A small GAN, trained from scratch.
Model: 2.82M parameters, generator norm groupnorm, generator widths [32, 64, 64, 64], discriminator arch preact_resnet, discriminator norm layernorm, discriminator activation relu, discriminator depths [3, 3, 3], discriminator widths [48, 96, 192].
Training: adamw at rate 0.00075, batches of 64.
Data: trained on crops of objects in photos (Visual Genome), 123503 training examples.
Rows from block 5 of the discriminator, named by matrix and row number. Rows with one number belong to one channel. Each number is 128 + 32 x the weight over the matrix's rms, rounded and kept within 0 to 255. All counts start at 0. Numbers have three digits each.
# convs0: first 3x3 conv (discriminator.blocks.5.convs.0.weight, 96x96x3x3), inputs 27-35, a 3x3 kernel for each
# convs1: second 3x3 conv (discriminator.blocks.5.convs.1.weight, 96x96x3x3, transposed), outputs 27-35, a 3x3 kernel for each
convs0.2:132130127146150138138142149136127138128117119113137137171155165147169161164186178144158143139137137134122136167159169165156160178179161139155141160164164165175150159145164154155149150147134146166163174180160156167148130142131155141158147129155
convs1.2:144141144117127132109122123137126135122120125139145146129144150135146155096088085158167171144129138148137143134111119148116122140098091162184183184206206167188178158163170124132135110129124135153141133144133143143140112093105131120114133125137
convs0.3:157157158141163158159171165131153143151141154140137145132163163159150137126136160153148136140142161110130134165164146171153147158151151117140124156147161125126136111120125156146162125122129134126121131133135146165139149151145142185180159160157
convs1.3:153154161129122139112118119149151153132132138119117107133145142104086079176197187141137160113134155122128136137131126137111115139139140103102095145124104151143125101118111098123129149155151136134118127117093179182163124120121160164175120099103
convs0.4:158172166136137124146166170148153152131158144147133132130164176147146148136156157152156162174178171130127149142149178176168165176174186129142149130141159149140174123118110155170177125147136118152160139122137152171148146151138146171160149139146
convs1.4:150140149126120123140131126159154160154157153126110113149150150130100089184203193132122133122126135097076088154145134129107114140150158102095082139103088153132115081085083099104098147158140141140127130126105170180155115115094179179171119099098
convs0.5:150147150163147148157151169136150142145136146124150127144168160152122138125135137158149143156155165151148145164145142163161174169154169139174156132137147151165168116120112159159150155149136164169151157161168188196191159151155158148141152145136
convs1.5:155143151165145157175172167161141138152151144144126124134154162138117099184212207171163151149149152132134115152156160164146143146154159130154155171163156142148150180184171166171163165165161116137135099090096128159161158150144154174172108089096
convs0.6:153167160144157182144172166161169152155151151153175168131148145148126140137142140182172165178163171173171181160160172155173159159146148138124141149140126116131132155158179154163174145175193150167158150164177138157169152154164148138141140129136
convs1.6:138129117143129117144134115144147127138144126138143131154159168146153157143146156104123123090103103110122125169161162159157156160153146177164164175164170156156156124120111122120106139141136172187187165181176175195189159152165151148161146147162
convs0.7:131136125179171168152162153145142164156164147185200164118124110153163159089080070131163156139115137168185163171159155172165141136132117149142130184184174132129129168178172095104111125137137138128129159176182071076052156155156175119106177175161
convs1.7:145132137152152155136132134146139156111111127122142153109096083222255252094077075145150160110096097148157162133131135138146155158140142200185155195207202192184171129126133160161171106106108122123119201240224172188178182195203068036036199205214
convs0.8:150164167167163167139126158125139121141137143113124126144145152164162142148127137133125117122126127124143121169167177166149153154134136148135134130136136139121129129158149110120136142144140153158148143149116127136112176180174156148164140136136
convs1.8:131125124143133132122115110146149151138138140123125127117108110137148149064069062123123135125130133111116125103094100135127129123106106159133125153143135135112114112118125134136147098108113147149125160174158127131105122124123114111103145141151
convs0.9:168153174165167168137127137175177154143143157126152131131106121126135134128132145138123140114121127160153144150166159147147134125158153131123124139126120145129132149158147121110104136140135141117112143133127112111120134151167134118124152180186
convs1.9:150147144145142139132136124170171167129122120133137131050034040161173176105105103131136137106100106123135129102097109123132134117112113102073064143129118159133124120124124162165160142137135074098102182201193166179162123138142063062066140161177
convs0.10:146137125146149153172166181129132140122150141122136141119135145157125138139149145115111130108115128128139142137144141179148158163148166126122126139139138121113123085109095089089099075090117117099099152134144131134132156156166178185163168152171
convs1.10:157149151145136134122119111157150150136133125123118111126127117093086070146164148140127145129131143114109111130121127126123130139138143113100089131104099141118109100113113120141140149149152104106088097093073168172158096102108144151155097085104
convs0.11:173165159162138162152141166142149137133128122138154143172165173154142139169185185153171166151164156141130137160163163161150170154157169149154160133146144162192199124126131163144148147155154154147138133120134142137157161179169159152170140126141
convs1.11:152158169146142154151139150145133142168158160163142144169188199126110112135145139154141141168163164151132125161154148153140136159158150147152148133131130104110112126115099116116099136123114171157153151125122114101097145125106185175154199178160
convs0.12:163145150148156149140145131175159170166147153159144148136132138122157158146132136146142123170153143168147147156152159146137143134149152117117131095109113099102097144160165127136143151172147133142123125117132136133126149149146159148143157161170
convs1.12:139125138137134144123119123160159147135129124140136131104091091189209208070070072121122139100098105114119129105100108137141142116115121159133118157137122170140131126121125137139140106110117106099100168173152144143130158172179066072073134148158
convs0.13:139150143149152144154160133144146118141152144127139131175145141166175167166147133149178159125130142138126127177164175153165160174152138142148137160166174153161165143144152113123108142150129170176155164177178173171162134121143136120121145125142
convs1.13:169164175143147162142144159140120137136128147178169178109128128140160165080071072126117116147135145172163165130106097129104098132099090176201186179206199165180172153157166142138146129133136091104102170179174126118131141119119110088079128114111
convs0.14:172159152174148153160156149172178187154156157153136164163139159150146131180169154146166170155148137149150174136137153144139138131143142156120146108104120124115124135130141128138138145147148160128151162132126146133133163154172169165157138136140
convs1.14:136139140168164173139143148145142133154146140143130127146136133155141128094103100148141154124124138124117126138133133136129134130128131111094067135109088128116101138139142143148143162165170141139122157149130153160146136133134118127123144136150
convs0.15:136150135163140147155151177135133115153141141141145147165145147148159154179168171129133130126122136137149150199180170174157154149162153135164144160176168149150168148132160132140126137131139153168159179192162161154139154169161168136152138120126
convs1.15:167158168132130154132129138128114117142137139161166161143152164150150168066061064145134121159152155159161157132124122149136140119095087179186175148160151135144144171169162128116110112106102141156148148154144108119120116104091119109094165156166
convs0.16:154176156163159184161154166174150169155170164167153152144136133135134118157148155137148157146132141125128115163183180144146157138161163156133138157161153146166144131134145148129146142128130137134142109114126107095136187179179184200179150165160
convs1.16:181177169185179172175165152191172151172156133158134113179166149184161168133123117159154141130132117108107090142142136156152148154148139142122132136120131113111121119097075107100076115100092153135108162144127139119104137140130140141126155154139
convs0.17:146161169135131109149169130150155145163176154137156132137173171143130118143154151174155159189174179149138130160161144181163149183201179131149154106126107167178164117122120176183166151178150147147141128134132167216196167150129181172176154130128
convs1.17:119118132129121132156159156158161155163173168099090087176185181126090074245255255170162155162169165133118116147142147138100098163169179164180174176154125184183165142148143112117118121123124160185175101081081194223217119119117173197206061032042
convs0.18:124117122092126110124112103110142121113117099104136129135116117151164168128115101146171154126115114153173163151155150162184167172169158149147139168188177132125141144151164089117110132127137163156147184190195141150132160141151171141111177176173
convs1.18:154142157111113123131128142143136150111120135145162170153149143198216227117105107149165180148142134172187186130119115160150152146116118204193179197208207188188196157160165197197203117133123128136126207228220162171167170180185063038046171171177
convs0.19:163151165167169190170173170137128128165166158149141154182150173149152145151123131106114126144125139128139129173149165145167161155134148158165178152156165162157167136136133122138136132154142130120139134103105128098118133131133148154135175192178
convs1.19:172157157148137132144129125163155143119099093129112096143145145177179176130133128143148129088080062135122096148138136170153150170154150147140141156158166149147157109093072119104081126105079139131116197183180175164155167167157113112107157155141
convs0.20:131136136130140134160141134120116106132145133134132122174158155173168177157149118155159163115116135119125132159153147160164168164155150153139148175186198149146140183193189146148137123137148178180191182207205179184165160161169178148131152143150
convs1.20:133133141095095115091095108133124137124133148176184174135135130179196205089077079134140137114103106189194190129118107147141133124097086211200184196199192156147144143134129148127125103082074124113098183185166109111105155151135082067045189185179
convs0.21:129123132150140133148154144117114131141155150136131119174157169158195194163159142154149146127121130125143137182158147158160156152166154150143148183203179167163152157178156117134116151130138159172170183194191175159163152155150146119126137144134
convs1.21:151142146109116133105106124128111120131134153165166165118138153140151166063051068138137140140135143166170178112103101129119118127098096204208192183192187160163155147144137135120125100096091129140133155157145104102104136133130095085070158152150
convs0.22:136137139142151144123129139157135144136133113155150131134139137161127114110133150171168156148149149149121122154167159154156150162150164136138146143127123150148154138126134159149157154138129115151147135103134130163154160167181136137172133128132
convs1.22:129131146129133153162174173145144145156162151166158158219212206169137127188184167151147163154162166142147160155140147178156162157154154193191187143134123124125117128134146101121115122131137182164146153132115129128105113108098149144150113097103
convs0.23:155148161142157167146170171138152140143153143142157159152145146138120124134155162143167150124129148138137145177186193157163175150136154121149146138153149144155172160149160163145161136136146138143159143128158119121141183189178161192174140153154
convs1.23:148138144135134147126116126146132136136124127136124128168159162145139138127125125113112109112108108117119108133129123158152149144136130163151154125106110122108120084079066093087077114114103174144126140121106159132119135138124157150135152150124
convs0.24:191177173171162166192167189164173154174163166167149178120127124150153129133150151145139142162155153146149147163159166164157152134140163131125130135112142128123131110117131122129124115111115129125138127107133118131134150149159164181163156146140
convs1.24:167175170190183189184178175160156151139133124138125120150142144142123136162165179180171173143136139137126122151147144150151148155163161113112108125109119136140151160161145175169167175169165135136119135144131156169170169173162163169156174161147
convs0.25:148169160158153159147146143157164141147130131126153131159137145148148156160167171159148164149134135123122135162153152156159162156151156139147174149159155150146157142154132137140137156135144156141146152138155135152167150143168143154137127125134
convs1.25:166173166157155156156152148156144145167159159167153143161169152148138123140146133117115116126118122112092089136120124140139138150151154144142127134130117106106100091095079103102086106102080144130119160144131140114109154130125169150138186162151
convs0.26:165176180113142111159170163161160168159146146153165153147160174149126119152146166165161147170183163150138146147144159157161147186190184111114140098096118145160160140143140185208184149143131130143148143123112149186180139119129134168161181158154
convs1.26:151150157124124131137147153161157155144151160132120118157165160096059043225239223170149150158158168141129135157168168118104101139152159138139138165135107181170153104108105111120130146151152144152140116107103192206194134126124183189198107089092
convs0.27:168137147186178165152144150125133125169150139132124129158145144160193181150121118137150146143122126148133112157163161161159158136138137164142158165147156124125149166158154127131138136115135178159172139166141143127128172156164171144148138147137
convs1.27:168170155147156159135142143163161160146151153166166157131128108182186192075078074123128130127118127166158160130122117140127132134123117170173165151155154108124123142135138150148144118113111138143125188187177112114111138137115085084060184159146
convs0.28:055065042028045032036019019095099103107099082095097064106084074102110117085084055098093108106101095104110094037044028045038012063065048113128103144164146118111074123121109103104106098080087096100080123142113117114098064064053086080041088081079
convs1.28:124122121123126125121125125130125124127125124124127130127133128128135132126133129125124126124121123123123118130130126131126128128133131126135126127131129131127127121124128130131124124126126125121126126126128129133127127129134125124129132132129
convs0.29:147148167172184176165146168134146142153160154142143155137112108131115136140135155133131126134148134135144138171175162153141134130116151133122130124130113147164149137124135122122136132140134144118133139116131135129127172156190167150137135123156
convs1.29:163157158195181181171164152152160157154155158145146149126131125149164159106119118133128123131127121139154151122125128141141149139141141109094089121127130141126122130123118128124112119123113123138125159177172173183172151158156124128125142157165
convs0.30:136141148154158148171156157129129136162136136124135142143145149143145168176182167163164158135123149103121131164160153153159163162164173155132127142141126135144149156158149160144142160163144123132130166184180175159141154163167175165188165149168
convs1.30:141142135127128136109116112139134135126129134140143147135143136128135124071062047098098100125114120119116125124115111139125129118101091157155151149155146136140123160169165132145142146157157121129111153161150107109085120104107098085092135135158
convs0.31:178193172107124140171176166163174144126149145136142146140163178132111111131142154163151145152153160158169136165169159169180168176168184139164180124115121151144143117131121162166166122119137152172154121127132130161155139150132147170168184150162
convs1.31:170166176138131143157157159165164157162157161151141133157167168099081060217236232185167159192180179178152135185187192153139147150166174126138141135118115147153145155154132146142141170169163180193188119109106186210195159139127214216219096073066
convs0.32:125142150139139133131160145142161159151168165135158143161174157156177173179174154171156149130131150131132144164154169152170156157177178123139154143177150171173168153162178144150145148160145128161163155192174154176162129114125127124150133153162
convs1.32:152133122141129123151144135124113104129129128142136123129142142156152154118105105133137118135147135159160139159139151158141152133109118154162163180187198156164168159149135155146131168157138120158147173193173172191186107098136078069099114108139
convs0.33:144156169160161150117131132161156158158157149150133145139140117147137137127129117141122122139134118152168140139140143132138139135123138141135126143131116156144147131137131123134124123150146141140134101117100132124139153145151174157151169185195
convs1.33:150131140130121124128115117157153161143130135133130140078079080164181183139149149105124133098097101119121122124119126141141148121124130133110092171165142185174158114112116158160154146147151094111114185195186185190187136145152059061070114131146
convs0.34:171173185152157172141156162170175172138160153147154148127126128146126121172167150125130152119120125151150149148138147146127149140130113128146130150153160163164166133144137127132136132144153127121125146120123138119122148156158154157172138155145
convs1.34:183179187175170186162153163184179181158148152119115128128108108146145138159162146145148153112125121086085085133135130124136132146160154094078063119119111173165146094085087112107110134128134143150118169173160220225202135138119152153127126130116
convs0.35:160163160157164165168170188141165149152169158149136143140137156141134145148141153149152145173172183158137161142155157134154161146148146152156141144132130165169167132134109144143134121134126134159144133111126158165149116117138125161140142130149
convs1.35:149143152159146152186186182157154147172167165156151143140157154166137116198217204183177163185180172151155127166157155183172164146158167130143150171170164138146150170180161164169155166167164142161161151145146149166176189186167167179179143139141
convs0.36:180163177148173185143172178158157178161160171142145173128131130125113133151128150182189184162153156147154146159163169148170168146164155148122111138134131134126120155163169142138166151136161135147149151157148130137166166170151169156155148142146
convs1.36:161163151175167149167162141154163143142159132144155138155159161134140141135138134141152127131137111145157134148149148149148153141135131170149157160149154149145140139142113137131101155152125154179174136157145154167158145140150151146160156163175
convs0.37:135147156165173157156160163146152150136131150139139159123133125140132126172158157139164151134151137129119155167184184171172187154182160131141128136138117152140128137140154137140158125141151151131150152170170162176187202187198164153158150150144
convs1.37:129131123143139137145145137101108105126141142134148139206219219156160155115096097116124111142143145139144139153151157157153157145125132217202200169157162129117120128123119103100089119126112166179174141152142111114107123119122137133129188175189
convs0.38:172161160183188196143143152151174177170168160157173170094080089144149138127132120139145147151132149195196179131141133137142137123133140156135113132106123140133125150155130125132146143152138130128111131157142113117117162150141141123107158169181
convs1.38:155148148181183182173167168164174168152141135136140141073057055199215220124125126159156153139132122150156150113116132137154161147151160143115097149154146182167155138136134157168169133134136103109108179201199204210207167194198052064062145166175
convs0.39:174168159177169175161157158169148154158144151157162162150147145133137120142133155146147137143121121129147149166161170155138148133146150141151160137154146159156177138131144166130152185153154139138132142123132145132148150163140145162156129131138
convs1.39:169156144160151138143128110165149133161126112142117101170156157153142142130117120143132109120100081113089066142128133151146141150144140151133127144137135128126125110090071124104078130108095175161131188168149178162140151147125150148134168156139
convs0.40:134144135144128145137146151131127130126131138128137134147140145118125142142147139167158168146149146141141137163189187155182154175180164141146161126134133175184170154154139171157153143145149169164172144166154182199173158137157136141121142120127
convs1.40:116113109120112122150141137103115111137139135160165152195208205171179176145145135153163151178173166176182174170151150177155156150138137204207206168173169130131128170173156157166139168177151173188167148164152121137134104085093130116121125109127
convs0.41:172198186169181200168186182174165161158167159173160174141131123153128151126134130152144152158139145161176181143153148135142158135130143147140169149142142126113127113139143105131124115121141157129143123110121117103135138168162153183177150157140
convs1.41:173174187212208213182190185174172178154143147142138136170161135208207194169176165195196198155157156161163151163164159151159154169179176140125112117127120156157151129133133150153152143153151156158148148162164179198191172184171157158154148149158
convs0.42:181174176159173185160163174185163166157168179169163160162124132146149139167156147130149159140144146140143152170172149149166145160133136134113116140128134155130145144149146135125150160150149164136132161138135119120130168160165177167166149140165
convs1.42:163158156163154156163155148153151143147141133143137133142139146155151155141153148133140142117128125133131133121127124130139136135140140093073070131112097143125112104103092116108110139136129144157156161156155183184173150150144153156145136147149
convs0.43:166166163125132124186171158169149142148145151150156138165186168126108111145150159157156151170179153136114120170156144167163138169152160150186172111140117126159160112120106151160169124127107139168153110093103171166184153111139165162165148098102
convs1.43:188182199171152176197178189150143157149147161136125134162187195129109095186228231192183183174174176158138140164167169163137123131141152153173172170171152166185176160162149131129141172164169144170168127122123151181180185172151194207209116091079
convs0.44:156152145166156175177158170144141130142152162156160157124108127123111132141144156145133143163160153152168163152158174167159157139152151148161154133135130159134149127115125137116132149152151123118118125102116151130141157149156165147168134137141
convs1.44:161158167197195205194195195167157158179167166187181178165180172151155146129141143188179179179179183179178185148154152162169169151163162143155155133139144108120122178188186178182183174179186131139132136141136106112111193180172151154141155146141
convs0.45:159171149165164160149169145160158178137174145158152140119119122131118124140148143122114123159162135153137144163145143166142148171163165117100103169148135143125134108110126136125142139130154123119115124112132125128136157162164158166162185164168
convs1.45:192198188173176168168177174179187176163168158132136128087079067122107090190188176136131123109111108112111115137145153128139147132153161098088083161132123183169152114118107144146146156173169118140125149143146200215203151154153141156154117122118
convs0.46:178177164171161150142144148172166153144144145158137138140145129134124140141125144152151146139121142132143136148155156140151151156150144155149159134136138145140155115124129106122118130135135138136158138114114115119120135149165163159151167180162
convs1.46:150144150170167173152154164161157154150150148143147142155129121175167167105089082112123136098101102107115109154146142145148147137138137145134122111108102141137138101098093117118115133131122167158151152148151151145144166156160145124123146137147
convs0.47:167186174164184182177191191135127148130140163123143147140139136138152152163159154149131134112128138103106123154155154156143138153128150157166137142170146134162174133121131143138134132109123126128105122119121110111122154162172171141150125110103
convs1.47:162159152186186181164159152123116119160162171164155153195215220153149153081077078134133108153151141155156140148140138160150148162144144186193187164172162136142143140143124141138109130138115177188174165171157108101093121113102146144127221201194
convs0.48:121118123153128141153143164141126137140130143162161149124134148148143132181166168139139154177158171185175173153161154148160147121146139138143152128127137152156139140141138150124140111127103116115100129118111113100114140134159158185184128136157
convs1.48:146132143173161165141133131157157141117104093121109103083069068143151159153158163149150154103109116136138131132129143155162176148161170100085083132121131144137139132129126138137134182174171119121117140146142224230231174182187111114124072076088
convs0.49:168173195175171193161158178148160164139134157145152163156143153152151143130111109147165168156155165129142154135147176162155164149180170150137134160153136132105108133145168133125124125140157151137161140143163103116122145171178159143151158182170
convs1.49:127124121153143140159152143116108098117112104131134124151145133187193191081073071112113118101105101131132126156151148151152148148138132162150140168172170141148145097089077131123116128122106167169164194197195170171161171175169129132113186188182
convs0.50:141158161160155164161166170107114135100121126104111131166170173176159164155164171124129131132119144132135139167154174141151155159146150142131121138140142141135129116126135122117136135159147147151158151132148130143122171163162165145162128143161
convs1.50:143132135112110110107102107148160158144148147130142147119119127128130142111108112094115126098117128100126129111106106137124117137111113160139134167151149178153155106104110116119118125134130161175157158173157173172158130138139127128125131131138
convs0.51:149132153133141135120141136156156143135140127131134132135131147178156168171147166170171151158165168141153167129133145141159150153171179143132115136126130170153136145144129145158147136158144119146132151150142153165160147136166167175169142152165
convs1.51:127130121138133133137142135133122111142134118144135126109114125127123131156151150147142137134127114140129120137131135138130136125111118115108097136138130151143140161160148168159143173170155102101104143137136154152158134126141117117122128125138
convs0.52:158172157191186180160167183151152155174155179168183181105103095162148161144123134132149148155142148179166185146146156160137150141152147144133119153117113125107115122126147104114098152147142144127132140155170107119121169173162147137128169177169
convs1.52:167166169190192188183184179159158153158153152140141136132118107173186180124119103152158158149148145132142137139144145137146156146144153163142124152146146189175167155156146172165158151155144134144139164183175187194190152162171133123119145157169
convs0.53:171169143184170190165188169122118120151159160145140144190155165157154176165169166123146135138139150112138136184181176176144159143137149144153164163170167150160147142136158144139159149151153160133147158135161152145150192176202188181178135129140
convs1.53:153157157165172175145141145129127120156152153161162146164178193141137140052045055135133126163162167156149154161147151174161157142132125188187182131140127108111118157147140113109088108106091173178175135134125091088083136120098159149120217198189
convs0.54:168154147186176182142162171145126137156163138157144156144143126168167154125118137135125142154148125158146149159150161151165174153149151137158142156136149100107133164156150140140148149161137112117129115136136126131130179182180171157169134160157
convs1.54:160142157176167176155143141170148153173143145151142141132144123201221218078078058134119124126106105131126130136127141155161172127117127199182164151143133164153145106093081118115097106104091153123117182177169150126113155150150094069067201183192
convs0.55:154167178150135152179188201142149148116149144155140152174184198137120121136154152152163158142151150133121140157166160171164149162183172163162164109099124126135114117131134153168163102110125142153174126123127125152151131136132180179196187165167
convs1.55:159165185122122147133138144161168174127137149126128134162172171081075068215237239155159172124145164126117128182177162155138129163164152122129127129122108181171173092098093107111130135144149171178165110106086207220206177152140205194185125091083
convs0.56:159145158133131114136147141179145140146147152142150148154152167156131103145156141163168154162143147134130149150151139142148156147148149141153163149125120144150166127123124135142139159160145144150157154126146154145143146166150140177154130136132
convs1.56:134123122161138135144137134162132132158145146163142122154176161161142118142165160160143148143130134140112106131124134130110109146150152126124102148143106149159140110123102116121113153163155146133120163146111158167142117098103133142151118090090
convs0.57:197195201187172196176191185159167169149161167149159171142127133135138122155123136145130146156133146150133146170158158154148166147148134141112128150134124151126131112124111137117131116128131141129139099085102121099120162168171176182185148140158
convs1.57:168172164181176167165162147172173165155160157138139132132131123139143143142148136175183183150160155152166158143145155144154162148154160136123121130121114170157143145144136152150146157160151143161161134149143170177171164158163150152153146144160
convs0.58:148134146150166168137129146140136155139138125124124133165146167157177183143157140147177166112105118124132143177159175163178166148153158166161163136140137125142138173176151121124103132158141176162166156192180146129121141148131148147141173163165
convs1.58:136127141124124141125135142133140156133139156148159163116116123155180186119117121151173194121123136164179194152134138165151142152133123160154145174189183195197197157163165190198205131134132109125116173194191157164165155148158091062065163160162
convs0.59:165169172167172173157154144155157176160147164162151152151142141133131137165160160121138125131151144146145141173148170179166165158153151152135136141138133123118123116130116124122135104108138159152151144124152129105125144158155158179169174185162
convs1.59:167167183166165177149155172169166165151146152124128132112116110152163156167171166137140138101097109116115117138131146142146168138141162156147127158140125205191180102102098123126126138143141132128130131135129189200194152154151129126120104089095
convs0.60:043043039031031016030037007099095103097124098091101082090097085116133105094085057096117098111110112090093098059039032064034028079074039128133123146156143124110091120117116103103107093095067107103104123143125111126113081087039095087048081084076
convs1.60:127124129125128129131127131122124125130130124129129128126122124126123125126128130132132129131129127131130130135131133128133126128132129130125132123123130128125130131126130130131127132131129133129127128126130131133126133135129135131134134128134
convs0.61:148159158157158167175173171128131152140125151165143164136165166151152149118162164118130131150149147154130139152162171173165189138135161160153142142133143115127127150140141137160152130141146122153147147137134095134147146153176136174167136146147
convs1.61:123106105140125119145140125132133123137134123138137118130096099139128122198177187116133127115138122140162139166173182151159170152170177143135130122094102138119143122133122170173158185188173165166144098105094176200190166181194177171189094103121
convs0.62:163155158157162165156173170148156152153140166165170177107103111135123132130129132136131126155158149155151162151156165139139139144128155138131130119127107125128129130123133114127129142150147120119114121131137137123129145132155150140155141162140
convs1.62:149147142185180170184177168148158152141135133123128126116111108180204197144156152173175172153148150146151142141144145155159160159169171135126107141139129147137138161157145172169155160156141129134130168183182197206203175177168140133125153160167
convs0.63:144143140154160151153159181136130123159148146146135161184168181165181179152148163172154172139140143154152156160176162146144159125125147176160137162147169101103122190187199156144143163175175165169174149163142132138149151179192157146149106115134
convs1.63:153137137143137134126116121121105106120106116148144143170173161153163167076075073089076084107096091142132133122122129148155154116104105195179152161162144113111114105112099109117101103110099156138127176175164122120108123128134093087080169166168
convs0.64:135140126154160139138133134101128104141158140139143117156161155159190177166157157152164150123136119150133119178158152167161156169162175161145160151184183144168146162162169142136141149156137155152152181211196161157175132153138165134139159140149
convs1.64:161156165126123138131131146140136137118124134178187176135141154182187199095079092151157168126120124175194184134122111128119106121096077185190198216228234173175186141138140163151163133127128104133119196208189112125129134144147085083077146144138
convs0.65:166164171172167190166170157130134148132147154147139159138140145156146143161171159131140122136118139117134118154168158167161155154159163130122120132129137109104113134121124117137143125144149150132126152125152147139148160167180166152159151146140
convs1.65:164166165190190181151152148150155153158164162130137136151148152170159169099093098146151163136158166130151155127138158134151164114125138155147151143136145116098118118129134113129132104116128132142127126136132127124111171178178141155144162170177
convs0.66:165154169177169179159153177137148146139144141138150158154155150139123147157163150145144138118129137131115125162165168162168179155165165134142148133147159155162155138120124117117133121135141132123146131104120138129134177188170171180192153156159
convs1.66:138132131154139148151143142152146141146142140158143136174175160155160140113108094092085084108101101119110110173162158174161155158145144170161165131132140118122128100095065127121103136130109164151139149128116141108100159144136160141126182173153
convs0.67:150172202147142153133132157147153161142147146125126147151143134143151148186160167128152147140146159154169163136131158133147149120129150144139116148132145144128149140126156137134146118131128140142148156130140152132131123124135171174201161160189
convs1.67:183175179173162155156146149167163162140130130125114123122113104151159155161170162126124131076086092087091102146141135132142145132136134089080065165151141186182176063059055110109101132134125141150134168178168228235226151159155139138143094093102
convs0.68:170155140161165146165146157129115134131139119130121126173171144130152143158148152132138128115110131130127101162163148145145155172145149152180162160190184172201200130137155137122132142152127175171175157164157166148143120141132148155143122127137
convs1.68:166160175163158166167156171151133130158144139169164160102127144140163175092093111169169153151146134190193175144131125155133128167145131145174170162194209132153167154148145162156151139139138125135133164185200133138157154145130155156130186172153
convs0.69:174169168176170176168146149152161144130149137144140135162188169163147159170147158147150154160151166128128159160151154167181165184167184172170160123118154119130139156143146131138133128127145194191171179148172167156144118140132149174165154167172
convs1.69:117115128110104119129128148134124137107094103125120129146160154158163150164173171121111134083081103114112130161142135184166150157143138096102090130132128147151152075086075084093096114124117142148147161170159206212218214192176161152139143108097
convs0.70:146178162121132130154159149157146152151168145144139140128157167128135125149174154168144155188181177152165143138135134181159154186185186113116127096098096158170156126130132194190177152160140116160150129107117176191177158133110143150144176165159
convs1.70:154155153120107112160155156167158145148165158114109095158166169085051037249255254163152149153157150140131127139152158109100095128152163139145153176139119199185174158157147128140134167171166149161157113106095196219212117117106171190196070067066
convs0.71:163172162115096091158177165157150140140164139165145136138176173152127140138144160169152156159171159136141131147143141178180157205178180154166152106114114134140157120136128192202191138135141139180161116134123177192190140132111157160162179145166
convs1.71:166167170140122126134132132155150148155164163121114120154169175096070064220243235185171169175186184161149141168176176123110117115134144122144133158136102179185166128125121128129136166158160134148143087085089192215204111110109182202211074051051
convs0.72:155133123143134132145128107140131119143128129123107101181162164145171159166138144163156150128121101136139110186175167154154147154166152151142152147145159153157168152169147136119125127125140176158162169166177171163145117123115140134114132152149
convs1.72:148145161129134148140152159151145161132135147163171179098112106153170167081081072140143148123114111184180187112089089136115107129100094184186172188204201156169171157157149186179175145142134088106095174191180110125121153148139065048046153140138
convs0.73:176175158153166157176193166162172153158161145162145140150162152132118141135162145150141148150148162155150149167151166162168166145131156147170190130157148160176170123138121135145151147130139131135125105123129169174166136148148162185163124116123
convs1.73:180184186210203216193193195176183175178182178179179174144161162191175169188206212199206195183194187193197191168164164167166158150162161160166173149141145130139146179171164172160170201189193154175169137141149145163164176181173143146144138127129
convs0.74:171148164157172179151163164147162162133143141140157157153128133138154142137114128143133146132125146141160148167168177179169187149155162157147129139131105107112109144154148121123142132157143151159147152156154140128132160181180165135142170184184
convs1.74:121117119131129124121127121104110105109108109112124128141142144152168177099097100101108116101107108094113117155153164164168168156157152174150131165153143165149145104094088123114106114103091177191189180202194180187180170171183154146155173183179
convs0.75:127112132128142153128119130105110118136133134125125129159148161170178197145145154150148162118122119120122118167169147179164163150160146132158167199196201145163150159161185127129137149133132149152155177197199166164167160161175154158126152160152
convs1.75:140124141099093122107109127134109112131133140184190177133135148182191208065051056128115114126102097185182174124107101151136138130104094206208206188192193147149144153158134154152131102100074161164155169176162125115121160150137105090066171164160
convs0.76:174174179161176174151163179170143137145151138145138144172147166141130138142149146154150158149139125138151145189171198163172162163167179126142147128155144134141149120127117125118123138130129142134133143111147136112133166178179159184175152172171
convs1.76:138121130140126134132121126135120134129111121123099108148140126162158143143139130112084100093079085090075083155124136173150158159134144152158153110112118111117120086083064096084072113099091137118106132117108137118119177160152152131120166139127
convs0.77:160174175146173181179159168140151172153155170146146165163148146153124135133124120148139159148145144118127124175157170167145175159166167148113111139103104138115128112130116125114148120125113146132156139118119122133130155154168179182192171163163
convs1.77:160157161158157158144145135139146151129135144106104119129143130101103094139149138147147159115126145122124143139141149158150153149149155143133138141132132139136128117113121122122128140134144127142142118124124139143138149134129145137136145136140
convs0.78:147153154121115120150137151149146131153167139140144127158185189155119119137162154186189151181192178152155141155154153169156156189184175152184167138136120142167155107127118149177160128133125167169178166153155188209198162128130154169152176154159
convs1.78:161154161163142155194182184161144145168163156134119117153168169103081064218240239187176166181177173160150135156164166137119107131144152142162152167159146166175168186185167155160152179182177126144140084078078158190186162164145178192200078061060
convs0.79:159154155150157137140138136158160159138127146123123138139150148143164142152154142160158169140144135148131159138138149146139164151178161144141139140158158141131129145159154141155130174163165163165140142153148152137157135141149131156152163166167
convs1.79:140136134126126130119125120155152141135134123142141135102096094123130127078064063141138142125125124120113114107091100131123129113098101138124106134134111133114103145148140136144133155161152100101094146156127123123105113107118076069080120132143
convs0.80:140127141138128144131132114139147147154143158122109132147158156144174169183174165145151152145132129117136135185181172178186164183185174125139120153180178164188178152168151156163136149151139156169151176204186165179169148146113145146130141142134
convs1.80:167161165141144161150149156154147147151150156156159158106123133148153166092081080163174162160169171180190178134122122145131128120090095185203205201214217179182190172177176149157152167172170139168161180204196161168161096086095085081075105092101